config = dict(
    num_classes=4,
    hidden_act='celu',
    loss='binary_cross_entropy',
    beta1=0.9,
    max_steps=9100,
    batch_size=64,
    epochs=22.4,
    warmup_steps=910,
)
Rows from block 5 of a small sound classifier, named by matrix and row number. Each number is 500 + 40 x the weight over its row's rms, rounded and kept within 0 to 999. All counts start at 0. Numbers have three digits each.
After each channel's rows are labels from the 100 clips, of 14976, where the channel reaches its highest value: "responds to" is what is common among them. Only what is clearly more common there than usual is listed. The data: acted Russian speech (Dusha).
# pw: pointwise conv (model.blocks.5.pw.weight, 256x256x1x1, standardized in use), inputs 172-255

pw.26:436477548498476499540572487551512468513510547411540453480488489471624493493506535562536544461440513488441525476473480527474483448502449442515481427542544538502545494514452534634494540550511502420538508494489532465583527485560450466527490568478544555565
responds to: emotion: positive

pw.34:404317596518496553494521486540550496460470502471531483446444445514506477376498518527495562439457524509450512526434435495533478601503453445566460431465459489507528512490483433482455515533512555518511487483475520423504509450522438503516489533523484545508
responds to: emotion: positive

pw.61:394455506512431506499500537503562509497593435455527460522476507538567528455603514449461513485522547503435458553468537525523532414535476491550450512458525553475520431440501485592421511488492575501546527572453472477498516502502540433490514502470533588531
responds to: emotion: positive

pw.45:464529538513556523527457477509532525477510457498468493499489514448525578440499467444485515502546471533482501482461473403475503557491547536561457492434541567419452486491450454480499461552457470510520545559403502458447453475457513547508400560502532535549
responds to: emotion: positive

pw.63:537431535547509480471496489418509529528519549536512562518421473531511530471538522471492511464536516506502510534559521397446494537527528455482477472501477508475526489444506440490392552519499451612446470519485571440448521528518446520495461480483452529513
responds to: emotion: angry

pw.91:471485520506462527511558560474477488482514522588468625494408425419483516454484454476436526535503547467539494563479447534528452504489441494487495526528529478527493471502558509431481477507489523400467487538540444481565547476515528541517512526520524431540
responds to: emotion: positive

pw.252:462502568469428556498506473538520426479504521458562461542477559484499470523514509487480570544520488497476569517430569547479530501494551464542449493452499479440570445457512527477556496562481461519497491472480585483510516438504508535562532525486549580478
responds to: emotion: positive

pw.116:487488560518454517515487489518441572461516494449521496470512499578537500354509456514539489431525489594536497468466510484502436520541534473441523450481460489535504504523498464593470509492508481489492491493528469463496560503490448511478497544523542598491
responds to: emotion: positive

pw.218:523515505486541499458477498543578551466533478546493461513534540429502492488535486426510483547549539518472461522560519536506484516526544586478484538417486490421485487561531441497452452455535495549559430500496426500544508516492503438482536488497419509482
responds to: emotion: positive

pw.79:406459490441524474459525448471538537511537519467493462488508504475470472482524484504448497568491486478517463556479505596524488464490505537478488544420492551470496476459425514508494530476506537537486515520481476482510562512506530465531528491545522475475
responds to: emotion: sad

pw.122:556451519550543437486422452508512511506553499578473522521436535549524555546547445503531476448506547557532503552561425510519510489484435531501449546531485494537520525432536502561486487560532504545534493480537455524541439455507507508493542456464491461573
responds to: emotion: positive

pw.47:452474435467511480489497466422554474469542500516516485576439569514522523476546445417487518478497502457505480503487527436480569482472408528512447493477545512460472522499451499592439457543472552474541494494462496520462517498464586505453423472489530526525
responds to: emotion: positive

pw.243:484500527497468472463488449479473557436526471466526550427485535585594543378536446475501525446530451567524455469530522489499445571489517461472499497452418484507515478484484480599483480515463474466520465550500483494463548538516458539478460551532530622496
responds to: emotion: positive

pw.130:417437481477481478491505473491536502504538452462493524484438547446545523513549530448399536516503542528496515535523541591541539426473468522504486501427542533423482520519478535584450475475508546481511522516498413515502522519452537537574529455494545501448
responds to: emotion: positive