A small sound classifier, trained from scratch: held-out accuracy 75%.
Rows from block 5, named by matrix and row number. Each number is 500 + 50 x the weight over its row's rms, rounded and kept within 0 to 999. All counts start at 0. Numbers have three digits each.
# pw: pointwise conv (model.blocks.5.pw.weight, 256x256x1x1, standardized in use), inputs 0-85
pw.1:473500486531519414463542426491525463456486499533561449479496474512421428492437500530434508521503551459433489501535503448602402451463528419484450478504493515490512512538542482456546416482408558517482461454515505483475375488519562535448532463513464438481407530
pw.3:481461548588488506468533461486521542509587541521555464536435491549543513500534561609588528528528503467478547533469544506525400592499483458507451522511539420580481496553495524512546448432526533500427514460534463439536429491564478467507574574516558525453542521
pw.4:554452527578535476397531462474558503565504477495444500553535551485453477554487542515399464497510516512443527546479504489464590493426475538527557470579495468450444425432467495507458556527505469394592606550578405539509523550570502522567466530434417515463496534
pw.7:456531480419454475498543482465510458461544500459533535468475467395519467489383484410535576473526573505547475484493518544546420456485583503541422527505469521492529549509603511455509470547489594502541565335533460458430424511440547501504460403456562445446461440
pw.8:559390450570494571434497484576437490510565575568442539430499526526529572546494459444504450541514533461442491400499546446558409531498633510492429544556470497516551468509563512441401447554550504414573480517538546569453449482552493532484510523522385535447504525
pw.9:525656503518454545468566521552445537557541554414525450475516539511346522466484448451525580593567508490472531598409511514541492535593555443513552539492552588545510552554515552463556432566563593570490553455462469549558504578517588516511527420465417591455456471
pw.10:536511526519429507336519459643527562609533529427522462486507499501524484531500451494506560619529464583444487431524512450483605576516504424492430514525486486499512513505514589606498486474538568547536485517620471518511501615492521492436467413503461570516489491
pw.11:535522545547544517446509482460541519530578562533596513581498424549532548442393575633522614519507467467491489513413456456550427503506370474501404547463494525476505584509536421514523500553447464527484506488543409550436523478481547545493481432477557588525568468
pw.12:529498559485495551419410524532480515538479505548462440511513508535487461505534530519535549579497443567515498452417460494469575414368456474498437548492526511501528488543513479462472512545499478511519403441616431566524482584444503520471596500447455591496554502
pw.14:565373481494489504448525507473544520518561527524478473468551459509458532469564481521479464477480503601467475457492581539473624489383567516492510514578470444506563440493470390510505465554537464431520545457601528563506485504483478468524405556519481494419599479
pw.15:419417481510539496406477474541421537553507404535507467520469480412468437508497501473573553538521502593493430422462535506478617498406487384388510474476398405419479525539465515512420487493491547549547451520628408534494560528446433481504580546512458505544465522
pw.18:505501406462373421471503466471448535472513475413482468507472496430550482494519490507470577475446558475482474450496535527540517518390563380554424548502447475420469508491490383476480529533498535552587508450549406505415444518513531492515549492531503502463533545
pw.22:509441426430507477471455396462387519504503525498518611430563558436492624586504397383593507465425553456450412508483468407473400514503584496515500564528429543490462542427533541552413577469552505517571527514499474534538492504388438496552427457507467517476569511
pw.23:482502498412451528503386438542452555588495487533413553445549565532524498556510530543542501543422449549525546543424513461452566447469485433484434477526476555462421538483502454444434464467532529577519587574533424512500505544444498468474538451465464492524496530
pw.27:542370512466446510422485437555533540534535444542473448395597441496457519509566480507558454570470574571423493462443515493476614547399505354490535487597499451497530522465511496602471474518537593521517497459645495520489436502554530494544514527402439505435543640
pw.29:455451399408422492480503376505425534513512463411573497461488446399495528420533452509440500481414540648532416489444502518476622564461485549546429397419434432453503476522561419554503557547476558543458532480551454465402516483446440545558477507399502456463527510
pw.31:520441529469487547433449577511514561562478519555453402492549508561451425470550436471507529499445432624551514482479568458496612475442498369420517549472531511524508493499490507522369486482509483559440482546597491538529458573550566463507401415509480547480521449
pw.33:501487526477408497557536385476547473478563486465533496468505440499519530466494499557531536521444514416449448522546539443461505491418507444587415526457508447482409562404446474527413504449501502498518462421475498526448499497410631596558534477488532486441586497
pw.36:448486491489432478419535555524517483461574547420442483451499505498552491529372513492404533511418445390479448476522499482595479435516480544519380553490520585511433563514482512466544509549485536492466515476498424520486601493514501461446516469436417574550565576
pw.39:496506480391505530553533546501533442428457463516494520521442570469404434489455590474519471547466533547497501507473485588404499513448570400548395504541514513503567508535539490417529493544447527459470527476515510486510464527552471477451493516530532412509488475
pw.40:445538422457530588523497531531453467478497475446467500509410490473520564427368531507479529548502557498529478444408577549560453415483573514569468472437485534561579521537569604440493432572554574451493504527531475545528504493488552519526450513421427510495412429
pw.41:484608546505513472538423506434496488504527566488493411625572494662386551551527475495547357472529498450500537517429520470575510500527535557613570471487507532536449480523462522517513515471546484505526462525452605537537503466507439461558480487539528510445524501
pw.46:479404406430424602468513567527498534520450562490485484531513480500463557434528552498563486522517526400463505474464573488453416521438409521449366511594417440501562440437472507460565392495475406467494550551491450555421576461441586532494461357499459490462545559
pw.48:479594452431472477513499541460453429479361432437487505471460535447474495499514517496482416498437648502564525482400470531535440485451562467523529441457490439532542408507627503455522421622482568472482607485533450507496449430472431529485470473436483451534405482
pw.49:493503479462492551514475501507473477415534515587591484502510579527418506456530504457443475541464563547525493488484485524526539402470525401485408528456473453446546505531584512466559425647480473484514517526524474611425432502457432454480474468501520531496523528
pw.50:505405484451419510525474496485336491514543502471502526474456522508411632535561456448528489489445579523515499496437537492516510487385577357558502536450491524490547550519539509475562483607518530499570556452487497528489437508451439487500536468469439511469535509
pw.52:467546471434516548520464508507470554547450474547493413484534557546449435365506563478479526459470483570512466404393518386533594553478481438547381489495435381452468552461470505560449465518527526519417533482563462476443453532500492484557496496432487537469489608
pw.58:420497465445489554517419564499444483483455479448412413483420514484397482442441553472440512499454622458539494473335573514472488468502562462535538443481487487508545497536579510517501517643559549438450490486461465492478517516574476537527426522488442494490397502
pw.59:489441483514473576499457575478543525447509615433483474658565473638541484561505377485497483461510534463522514540454487548577518487489512540581510509445490450501537550530510590538522559489566484516395491553524526504544541484565436513494444442523495479526468393
pw.60:528544510539409568535594461465545521570507539492526444418552419496483565466512504487544534498514531566427588496533419423433582435399533518502492453464578454531496453406549370482508486498463512529537472517452385543482370547477490513553496454400541552511485575
pw.64:585484439565522463471423483464620468461447530549507439480558429498483552517446477509580476446499538493479517484520476482490476463557533524501491503493519440564564468521517543517461419454531427481555518561562604507504567462472482615565547509558551381544522414
pw.65:480514550529477546573467554573453529563528494421492502422484434470534543479438469435579568562446484392554560567558514488434479485489481561542498546478540531569470403427496413530455485562395344472510507455436430552524422500525515453548484515462486527484456425
pw.67:489603504470462497569591490422475462437462505444521553578511545605552455497515493511424470475459523544553531484560521539476528428499534577483486528427539468520522428567563504411548450584488488418601446504498525481499380439525508523505476433460478396530538500
pw.69:558501582510533491513499579586451531482459476448509499534505512501495496444349479524546566488458601515555568577537515502497578476444551497572538480460537499551476533396451529449385575474538469475497487534567494520533471451504565529497524521428521441497410384
pw.70:507511429493545452496605511466484510533436502508463532509514497489502457435389481471470534513533476498514421445520504563520521447497451494413508500571429420430428501440454486400444373459524584460500540499452467372415533467467527521505536518487508499457542490
pw.71:494560467470515491564490457495462499532444386582491526472489452487467448426541501399475457484435503440477431423502514452443486450466549499500428546543424400436418454411511471438479439521574495514479501568436451503462414536526394380508550545435482524444481536
pw.73:543344492523443511511491580437618436405461596468529420534494427538454566465515518525557417485458531446502543461491575491547448442503498401450546474458501372535515484531478493448454518539606463436490492472534587543508529509524483508502530498536509528507608449
pw.75:578442516507558479511462560477386511520491502574511601618501556466523535574495518476462526515482453513484543485482479565439468470489433450407533523570481514548449449450459533443485497500455529458594595565538442546576518533456438491497512517474478408513491518
pw.76:528480471431476496537446472496513502539452484522469593475592538464547525629512476418568548539458481468475497536524463437450417510475483521586517560537488513500463548378447523500459493442465538513621539536403449490516466514493412412592567418537497539581485485
pw.77:547472476534430457566489493518403484508559417414452535504480540506483555582551499485569540454460503506486507459519509490521509511504481498532564491467517505533498527494481534483486533533507431494627563490490548565511465457438495515594500507538451392418537516
pw.80:441500478515561422550632513506458505468515475484435516549449580416463533407472548450454501517446536531546453435480520552472591421477526565413416453424479434473507491488511468365438484485426544493496528498580413465483480485466518492418469529470462458454471445
pw.82:515439473460419443494576505441429434482524486515440575495487533528536567575558510395446489423481533550478457511466484497379514540391524507575475558463480550445491539375489456508436517575514498476601539573546417561528410488528445391550451474438542470493461512
pw.83:535486502587568416469467485462472454476450552529469555512526635580528432551482465473523461532559479407458512555532489552534440459526532536580654569537579572574488553482466520554492459517461486488516606537577552505589467564520466419504534489465539479494587498
pw.84:500458401432443593517446582506470513495402482462406474510420537504449507463478525545473476522470590531531480506375538504491440463534536499499468456419468463490600483589595527468516472634490544460512535478510547557411517526440478485440435449456476536490416552
pw.85:485458560471464537501422549425498419409536495493514509514449542452419523527468562489444480480506505503495488520450412517546528436485523633454518491467505593476494508470544473497508619591492479519535531489515445509515385483640532552453502482507539529514462438
pw.86:459505507480528458512559431453486471409416470429458506416517506478501433534667467437525493505456420473516500476512488477522446533463563480546514470429502509503405440458472462508498482473516513493468576495459495530513304487515505421543500562500521503503469549
pw.88:519506496485554532472476534356496506499628472418429546590474602443501477532468511488450466412493508495508498564493483463475562481456538617441576478515524497496433518401463502484453510608467481424491542502519582501554532508468523522536486470562480473542514559
pw.90:561598572543502519405511553531577456470493617420514587522504539513446572529433452551591558586555431427457512563559549507518473512577458433510474569533527562543502519496480453496486519579463460549497580502508511550489527583564524492429571472486476549497521446
pw.93:471409442414489572490383545555487542502506542498384469523435530547484480470538566469533514507444510551523502443483538502531517451495509449567525414458440465475480500446503525513526508527483503518475513536497514476477429541490326448526457547497443550500414520
pw.94:515553486420494515450523561465411486472461433575530394521531504518396442455474554491475496459435512547538514440467454460538476416419466430476476460476456485449558432502483403386555395519486533525421568556573431573451405499533523427559549451447478460501415559
pw.95:449462461492507540550388441482463518502529483529459528539365491494556432529605486381506520525475458505453462454468487520575511478510543460515453538489479568467408545464410517457496508452542531500537418527496514577483530510498447464387490575551424586481639476
pw.96:447546474585518434474501534538506448494367450487499455524479467416418452437564502421559574532545555561511453501544515504575511458490556606485483414402464494480511475555541410419498590497475568496531486545582460521490412433508552633436483505489504484514410448
pw.97:514466526465470536553476495518549485540433428497447515514445521464438525499411527377519502545446513549548539562482587546543520529504613488589517513488554589587447463519544481445446528583509518501518570498526445509522477531528551466570407520395500450462513375
pw.100:503486558559475537508570564556475479487455507412553507551506470487525528478434516436472485504409437452510563545539550527453517490494528535473480501424555557577483475471505555495386422519442479496550567510549496525584518460620560496566386540466596461470486416
pw.101:511356491516518480404486509472451548530582510546502476433488469515502545524524431501493403483492495576446474445454500574427496487355447459492546537525480486485481472487424520510469437513473455495521465505579436495499547504500624593507454569417526466472521429
pw.102:459522575454500565439555592543487411516539581380516534569514504404462478532332505449522518528456492505496540517506514603511559442465572489571396589515489533520570516549552503401568423595567512517516554467545481578543474534542436509500472480490440532443527453
pw.103:455519532511481496467545549525517479461502501445477499538556517506521423392519502447480535497520472536469541532506508397535492565503568551606464404516507465532444494376455517556522524464464463526457611554574593533536402519483586520580402586576475540557436547
pw.104:489459553487458500517566484557485550516484454537475500367522499511473558580605459444509477546379495481548530571532512465497552465431498469599534463506555572548430422431526432532440505566527476493601542464515488471557373505505438460536474475413503566448483513
pw.105:512485558576504429522543524563409477498518517433487536631483508506445509493604557417521477529486542540574500526518487591491647484463581464477464452427532546527494462403499438461477534598456524426422508504522441513540468415482508524490512452518545461440431545
pw.107:569425427475442586485553555521466473475554600419567504500500469420393558560449542554524526546478569511470531506494559522525466491481563528563571523555438486526508522502484516429450514580548426461591566467486528620553561554535486506530488467523475520509517472
pw.109:502602476539502472536463529490460532468510581482484519593567631590467432464548443434381490539584468485406514445503477535517506442588564439585561500573490478519419500528447587485537588472483462494513656584546553478557483548442525519511472490543458601606543478
pw.110:512562519542564536571530553603407560504431493473521500559490546524483458504481466414486392641505543522534551514418488577553536480444576426542482467431537489566508497507553500424488472578428570513485527509504450513491448520528572603524477455422454495476361526
pw.111:529546524595461502489598573521455521442523536362506489521457519468417543595469531481506592515574531531366554534473465560607531516520497534563509517544537555541515560487477515522559547465503544510571479507542464569575428505486588617477510524543450443498483451
pw.113:424578564420468438486525569512548399436506563453593511515485423527466544495464481504430508546443546458512463448434500495504481500452534408538491434427459469428546441602570520438572463533517507415507602505521490521468442438608545494490418546499512423520448526
pw.114:501418414545515437454473487463476468482483504568497534480471510487469484417584505399485451428530528525525436501493539550540516502505468449520393563527451477424488506505525426508492439547479551515504468580538465459411403463471442492491509576584398500434459395
pw.115:469446533493467579479410529494542503456531588540469396486429482531472498469442525492424538445549556446519524488456496535412511491389510489567473490450448477478531490530569493486553491611598560494488478517491475533454536558472531506533424493473468521519643553
pw.118:519430547581571484520494492442495548470571519498554525494462481485471464443506565450428456490520474517356543510442563511403550427480513572513483567539530527565453485398511527502524459590450488501459526453526404468581403454457535478488504476450472447400555463
pw.119:509538517483485479562490493556522550521475540455458503521570536520525546501586378424539497626423436462569542509506528521470519463442445540532489454446524536537535469533505443522403556531384440508429571574505458446518426458522514453543443388407502521532461472
pw.120:467542407454533527557427468539387508498454455482492525537436488518505533523469486546469551549490545543484405459454489599591475430443519500443510449462460495447620493642552508419516527550456565506535397454623458487449498531454523541396448470547418523521541481
pw.121:428424440445473471505436553537449535521570514454452490535502512513454514474505461407489429569503508546481533500408496517531522475512453498519542497485452451437537487512544457500507490583450468526531623508550518479479508540524431491553385570492401500537517406
pw.123:560455539464432520489443600569452477498519496395585467555575492546496604469536545533522588572453515453565562461511538475483467523535541462602455503473539523566537547511522536510533519519424445498415573511461447510560482506452530427668470491513522561508460573
pw.124:559460465540489487489491537465442509458525598439507363505437496507370477526504474488478425458559513532488504495405496512512561517549528582482488497486530568548473482441492473474437518520487550491505451498511505573436531450468609581516475549508521493375542516
pw.125:486401513539442495430578554457540528498573554499493536432456511479466464530497478479480462461476508559469486477465531564480564469442495463558510498454494519489467485411483516499486485549503426473532554519637573534580471476532625504566417444442505525498495552
pw.132:480516480397456524397448530548456510540520475470458519473444454482609454425488469490469542490504427556394487524480453526531523510475466583485519509510473462491425541447529560548472415530492525477464442565516477547466504493474480544492525524476432511527558412
pw.134:493524573407574564441541455394520490474430453599553538475536536505536437465427617495492558440503435479427484464515538454489448475496443473447487528553476463468506435500494407495492508498503528555517523522476456588477450546439526518544457478516497478531539585
pw.137:520593487444487428486591474507511483488494543554442498506472482492429556559557547522465467494472506453479469463486488446437482542514533506512480559562523433493478473438500523541487484541448409503504535487501436569513509444499504490455491420516444594464454595
pw.138:531360477465504460459424497505415464466569507567507526482555552517502562560537482546487505490429539432468465465510516465538492478435556457567557549527485516473452536499481523568486532538516532503552628486489491571509514518523457425475582519548438529513519486
pw.139:484463428515542441493409570466511506500501516513384534527468508410438466514544508388582498459543558532372493474502510534504499527455579518547503541446519497483495558483514491520563463516504410528556543487490495542471466540570439443458509557531463608473534478
pw.140:545513550476535568496560482412492553522484519562544527471536568436503461485432602428419525408469445469408565543528484525467473465445622484577488543569550544544469437425507471478472455563471501546517535540430452555570376532477454450455532536448544539557504524
pw.141:548556558489471488483479508497497515546508548534430485451447562535464563492518474460572543523505517585559558591525557483416574463471566487507610569474562593569481457474526461407519542667544489479510522475579486513570418488473474388532553552464559451507518520
pw.143:528468536406439482519471493547535479457470514562498419379532527575473498485506476432590541564462424453504564498550539394397489506478505494480540519474526472555470459444477438489473461386496529512526456505446460436485440537459444413526579520442527527480551530
pw.144:558527554496506532456498474420456518525471495586578485381514592455527469381442559444441497413462465464433485431580510490514380474452565497528500533512483458502472441446504437519510480490522506527522549561444467519486462536447478450511505491470524525533531509
pw.145:419519476434477527514497529527539534541501469536405516485507513487494521524580392484454522461506482560552528449479449498504601493468506411565558495505450537510418467401476513535397501468574550515538614516563540522450477513516479448509455617458501451582430504
pw.147:520621569503548553484554504444415427451456497574578563493527462544512481457528553553435475435537498492462507491560526431442458561434538547495531551561531500548462472467463474487479540447365496462518454400457417573527431585555527524476498539448586518547457496
pw.148:542564560458500479485432515405470462492454505581526489576516589541471442473529482462457503458467528534494511465483452535532515426452554490580613550516457485471492450488485483528478502534546539479488569574538512559501464510582508483499569567506550469556528548
pw.149:576432457438550497483442529469415512501532470592470525415497567468538453492579468474468549494461425495447485529539405508525438419432418506513460590517482561484406574466513501506493487517440566491475542600478488510508496525423455457445486446416452548536515491
pw.151:511551478505473558424387452498476512551482504454411476542461495500421411464524482426542508490496380602365473469493483542493628507425480441472451485541478501463442546470485539530482420486526619509459532600605440556514498538527527516459462523470421594446579535
pw.152:484496551419516519542537472495416483530487464525474563455493476397489356460514438431498552493396526489516477486510515524490526439446574451418452550509503427481461456448530434422560453555558555525452441501479406483518546571391517455444515514434484541441566626
pw.153:528561434499523538395396516515499539553455549553438400505513525505467483484521507401562481494436458558399480516476548501445588533496511433480460531564516524441466530411520540514485471487534597565485520521553478515529406544518493424467524541495390588457481556
pw.155:509453528511528540364471472495549542556476434459485453475515448496459458485620502509569470462471479575391478505479455508478623551462494458392537443564486461480404547364403577535404419502533527516463517547579500499546464550535502523521473494481453551420520596
pw.156:511435392520454491534433432513551552480496509479437457516487497495467425531455420503545509479471484459470506431497482519561535522447531409627539521523499492539478509492494438513440533485512527553519442513496542517465587540359515516496552514555454464437661599
pw.157:477459529485501513481451590545524498507502520474491467518403482487425550569516595493568562574460508486528505501493509516439484548438471500386547427443521514533501484493491525513519525534388502494502561597522343521529482492576528526469430461527559496484396567
pw.158:528567518424579576508427496478532524540478488573485485540506483609482418436435561365417475520500499508521531413511487558519551498465540491490448500543494442525509441505534464538559522473527602517316573516492486498466402559506472374546551475448545401559585609
pw.161:517475441405487444462516430461493445456610432446460498476467490430523490604487491508554503476524504456445464484533497524562474511507536506520413525517478528489540425502485479511462479459545499437520506461494456521431526467443568601466509287540474460523494553
pw.163:530434490464536477470507595476550562529452460608470428436552494470473588463618554460539440487425515461536493456499495501555493399424588522487532519423491394515495406467463369498522459487559516508561475613456512489481398486409434452456526536483478541439523567
pw.165:559561546492502417514537517483553543481557548611535535503528504510478470453557485456511384496542490531485512536521451488378564466417462458465554539490542483519442466439471517545587511524533446506495505541597407399570485397508496414560463507477470405429547502
pw.166:427460462531498500508420438511490506519449429519499539488504543494524427452454326499490584445512472537527490500516549477455504417522493541499382510470473527528499470564546458411507502564528455493518551504556561570448448530453556589573549561570518474531562447
pw.169:547500513478435466419489579495460567474648515461508513468488469508476561618563479528504409500486563435504505461491503516447526540413534531496531541542494521493496486424445577573489469517464447477553383528488453571554500451514509540499517501478487470493449487
pw.170:534521500489475598439542517462548487499438488489561541521443535503535449450426566386383576460478479503499491508445536478550444487523472578486412554521492517491446536494588496512483462588515508510477478516434466613470376521521522547446534487501510507531555504
pw.173:568371502505489507528476520462452472433553509435425511436494561422451472535564434482574524523544465415414523559522503572542467565523552507471554570576576549535416543407489587547429470528534529523469525483509493480609480498503503485495514501526441522460558540
pw.175:517465480454461516540465513488506508485504516570465439460548487524551429431517439476481564465495515480499503410536510506511523451536538476591486517464479419477542539543459396417494449437422371492476470540452566522411442509446545481462476513613438582496558519
pw.176:536432520466421509430524507412527507437480516521501462349516499492491548468585521517451467439418519533465409455499493555504505478335590483516472491481443495484508492509454418492569459528506489470505484570520445481459413519501571509482517517434472522451594623
pw.178:510481509494465547532633480468483477516429518450532524506478383480447538521533494513465439500465521477513546543565493575457612553461520484453501471478550537550486516495510532463421538490444487446489589462506546567558415480552558530434524497440639516504439515
pw.182:467444478484542428489546495516554421376514475489552426452550423461469477452440412465427563528490501488510463426510521427446600453407547537518426393474467380457467469514505482408464454476406511511475531490519491481418407509501482466543447543452504476537439473
pw.183:506587564435512425471542527543567495488506565457551544572525430588473561504504446512470531558513576505502514470529464543499512502493589500528490422479519432488596513520521540494557475509489451515493611545474473558486435515622525580524376442606577405541374479
pw.184:418559511427505437568555542516525427441462451464486439570536555496381466449555499461536544502429559428581483438465484548544470348483505423523480478426447456455480431409509411399484429521454547460529569510468465489426414438395493510508498471495465440413426426
pw.189:533446566514553539423550573426499504490465475504619529553561570525520440557430584511504563471488438487568521522430497401560450547469425471492453509484502535542466434470497391461483582572520505495489569523480395577502489478596560515601537499486593462568462554
pw.190:524590553557560470499478532505545496535429580481540533562513491639504499533449475518475522486606530503467522489455478432528479605523469539539479482557508571547451485506499500568459461449507458538551568535519541586500458542497559471582530462454626563530532556
pw.191:495510516472509542408443492564503544620470451478474462514542510495461410509506446466507487531466460586350452443514518500463609546481517386480491491539485469455503565529523542539468487517535588557528478452620471547511490593491544423532497464455463579445559580
pw.192:552595491443510495484586445411571501486359477567453508544525526518573550428520537509489421453450505499574566536486556485454533441445559491502415562536570408510455447418515462472453484550516511483533457460473544447500406485523436475382518502509478538551545574
pw.193:490527490526499488460458521604540472508514529396484492518423439476537518391402421516436574561521451441479446495512460541561474477486429498477384458498517520504510569487462579530457546512447502527486505520565467568522548545528614505422449491497469564552562461
pw.196:454564481469497493527540463485477517452460486508566581519501519530524520526421531532427528497538577562503500533422531535567455540464530541462433449462497519498590508559622468491543558641443518489535550436497425507453465468473530521554441416516516467536428607
pw.198:562443520569514595516545432481517538509452519555520496413535495482539466491516540498489493498438455367443564567526474482469403496496573452528456564565566604531462450422471444485452489564447508534489511470366463519558404525465469487484575514421562500565579589
pw.200:475518439501544440537476471427507426453375497481595521444498562529454475470506454480446430450558539490462449479510472531516479511502565543510533523532482466459516483523542460430549504505495560477443621459529524387463490518507532494625431461514508467456445584
pw.201:526557552452475562598566534598551525503521530452518539573474583538489469514498542527447445596504541487562586594510460541514507479517421461459442499580569579562491474602550527585563518569526515470462498401469447496583463483546534428487438434555508496528450531
pw.202:562471436463412459494439415446479440418453440554505436432497568471468448391599556446471524475477463469496423451505451475563425432415560486507491555567460492441436425512446398487478466444431424452493566571522481500445432547506412460527566549513502454541562538
pw.203:481605521487481453528486463494494492489502512494549472589561552598438466536498456463444520492576514501558460526517531491592531537530506405505515446501473540441494522566516431493501555504514434520461442527556545551511411495518484542476449505519520572530492481
pw.204:529599511544506530451493565479593502523438597457455477588519484604511416492439402447468519493516510470506558526408483507496485472538504554459590453537556551528518511525566506508461589503513483544561548583493526577515443532588564514445512526476562548509563474
pw.205:508548483470524431484544447411472450448409418546582516409507522494484467443520418455482470434437534483515421463525489475603425452428471521483451527517450445428477440479565434468510479481477487468466591428414430480411524418484438492553513462461538514477501571
pw.206:528561480493493508474423607545474492494518524543400474503438606447472468487488533500513548540554478503495526543454446507536433414544453478490488549541511525528444517442487473504543404488497511434403580570521579527522506521461388414376549473537390587507513525
pw.207:521463427572403483502494510463432509437582497378431477503533531455501454474524465510481567422477506449415498459492443508536461550480569517561591551557459463453459574451485577444427528500458496477517491550537529554488539568574518505518475445543440521532629457
pw.209:444537427475530501590451483536378474470479443436533642522476471500537522538422466456451577545520557566492431452436553557579442450483528552496505466394461495460570489554582468449535448552498488470562482400593467541415501528404595555448510530539454514495497486
pw.210:535414436449463439513463462464400508496469382486646463460583556500463481475551465542526529480474538498503424454505534463562486434473538394545520544523457469489476473522515414415501471452488474500500577495497488473449543516503533484526459357528512479467526536
pw.213:575536533562587551491432540558451524474515571441512531519487559482619491526493404458620517582586424410473565619547510484578458559590507558492495499471588514563433603409564582532420569537533505503506442512474525475619533462489451550475474501487466546525435518
pw.215:555544443479449487521485437597543483506452533523532545377538448431531583530419485467485626554461492475458529517553562409426428606565542504535386592557497518549540436435469465543472481450485490529540525491458505520491422513398474508593568382526624537515518489
pw.216:516485451483520499490416506456488508449442519457602444542475589532438397446510536481491426493484608430511473481515512487565465398463485391528520558550474445489541508539560469463577439589487485518507566488508515501475458502539531474462519494477488465509516513
pw.217:455461485531537549535515601524356494475487503481588522599517493577492524448487518466448514520396593546543489464442464508535456417463576538469502419477454426458582535577606521487563440641482553437512476551452429566455490464409493547547441469479450521486464444
pw.220:505536499500543521516443537424479479475445526562507512514478570506443438498410625468463539415514539507529511505501496563506481515466579510487534555550547521512528469481538516517515412555494529506472558527501544465524441503539475417423462499524540504487467539
pw.223:514416503492510464532410526453617459461411492560446488478491580486526519539529524533565497497420441518566533501475532434491478503562477513517517541514510467516487390495446426532523513467525496442507458542517417435540539429558492510536640489468572433518484558
pw.225:574461467564470580507511510533518515544529545427385557517459489443463597544515437558530525545539414475420511523582527490525520469549470440567488577590532506510461616488491567429393577496521450582523456426518551581552558613467472460402589427542478547452582482
pw.227:509597550486454561372529501567517473568533572389488522477453547452458560447537481524526572579514408488453485554438505557509508482581503481511476584538524521525496522548514556539495562562517496559470575408531527596535515560546495503451572506498446618472564469
pw.229:547453498561502460560506525541365479459545419456433511545434565527464538624550552505520498565448530498496544520524462487527494488498504472548596491468526559551501555510461536466495549532415470459607563499488535526567423464427448461531525480580454415466500485
pw.232:471614567574475505492522475502540467449519542430507576553553409503526558557550507518475520498507433523470438543511455628567511502434467440510526459415527572470510513565484567422514497510526547523524461434465495559439484443534557575567408510539551452502520522
pw.235:499518435507529560525497500522357558556493515460473557581444507498479511533482545461488492501461518582516524506526503580490604522453505335404517476524494523474551564558488492452541491518578534522553539549530366496495455506597477476379476476351449470478492490
pw.237:602474450565529509490532532440527508523566595466517427485429419494410555524492556528501383460480562491434535477487560538534512499506514453480566481505527374565557457524470555548506474523603396444465560519482577601486551439497464571514462487554547496477537528
pw.238:565380506530509501498471545467479507488541547533427537518504529507441496553451456480534458522511436481551488511506506480480539493463499479458554596532499476485392527414405476417515465491574465482428481600526506456505497474423444429525571494520493483499556487
pw.239:456560466589552473478507549513436485490532471471451582613408544396505473459498600491507518448533534519479453505533440561461590434514502530480388414471462451455553479477471445403579470517489525436485437532580500515450536456479500583427484432546511419450481557
pw.241:514618491563428510485379524537478499491471522476530513537539512518445527599572489497546458587528501507476458580436511513562436510577493567503538481521471542440517492534527519530503640572551477483512587540416609570544557508619556521509490482503502533528434438
pw.242:506403470449379476533484514425509465452567520446399505498513526492485603548485438531547538507487525490420528523547526499497491515364543506585495495505523485513429489476460468444474579542519564499583456474497505491503495498435486440471578451534542454488547492
pw.244:603467526537409517452429458468445509549543472504533496420504560484517460488453479497509465436507479472461566542561549478500526523500508629412485515590570496567473442475469442491387534525522478522553566459499576495529509582518457500481484540503563505553525501
pw.246:467435480457413509522492462417493505547531458514417537492499490522497570581484451476502436414467534518448469534444510496485426559428517493566533468490491562471492517481510495508454585533559640518608474388454452483458496522499374512430494483458472412471545542
pw.247:485614607560507567505552601588520575524539519470462507473498525554527435520502434432538500555517430433495532641500469557498464527590520473482482449495558547538526552502561530530537420537463557462392564536567521521510463435559531458450414534441458482442375614
pw.249:619523451508467493468466514473350482472531429481479457423499633494586490537498514510471423455413479449438513562439463452471474484566480504509589536515555504516509564479441525547463589489415463472564535427453575503546522502471533540550539464571515530550525449
pw.250:478580500437479533384460505518472544613491494466447538457447517466485493536468525483438612498425429491414455464416502508501525527459514505477449450530493479468469572489510510547493364542511622562518453427514438617502506586431498531466533462473423640490565528
pw.254:475516491518486539473429571596465509479570488414444469448446527503566563509419524380455521495509585536429531464520451440575472502448511596472414501539482534448505570508519490404519560597485482508516479459544512578473453504561475557461552552586476526550487445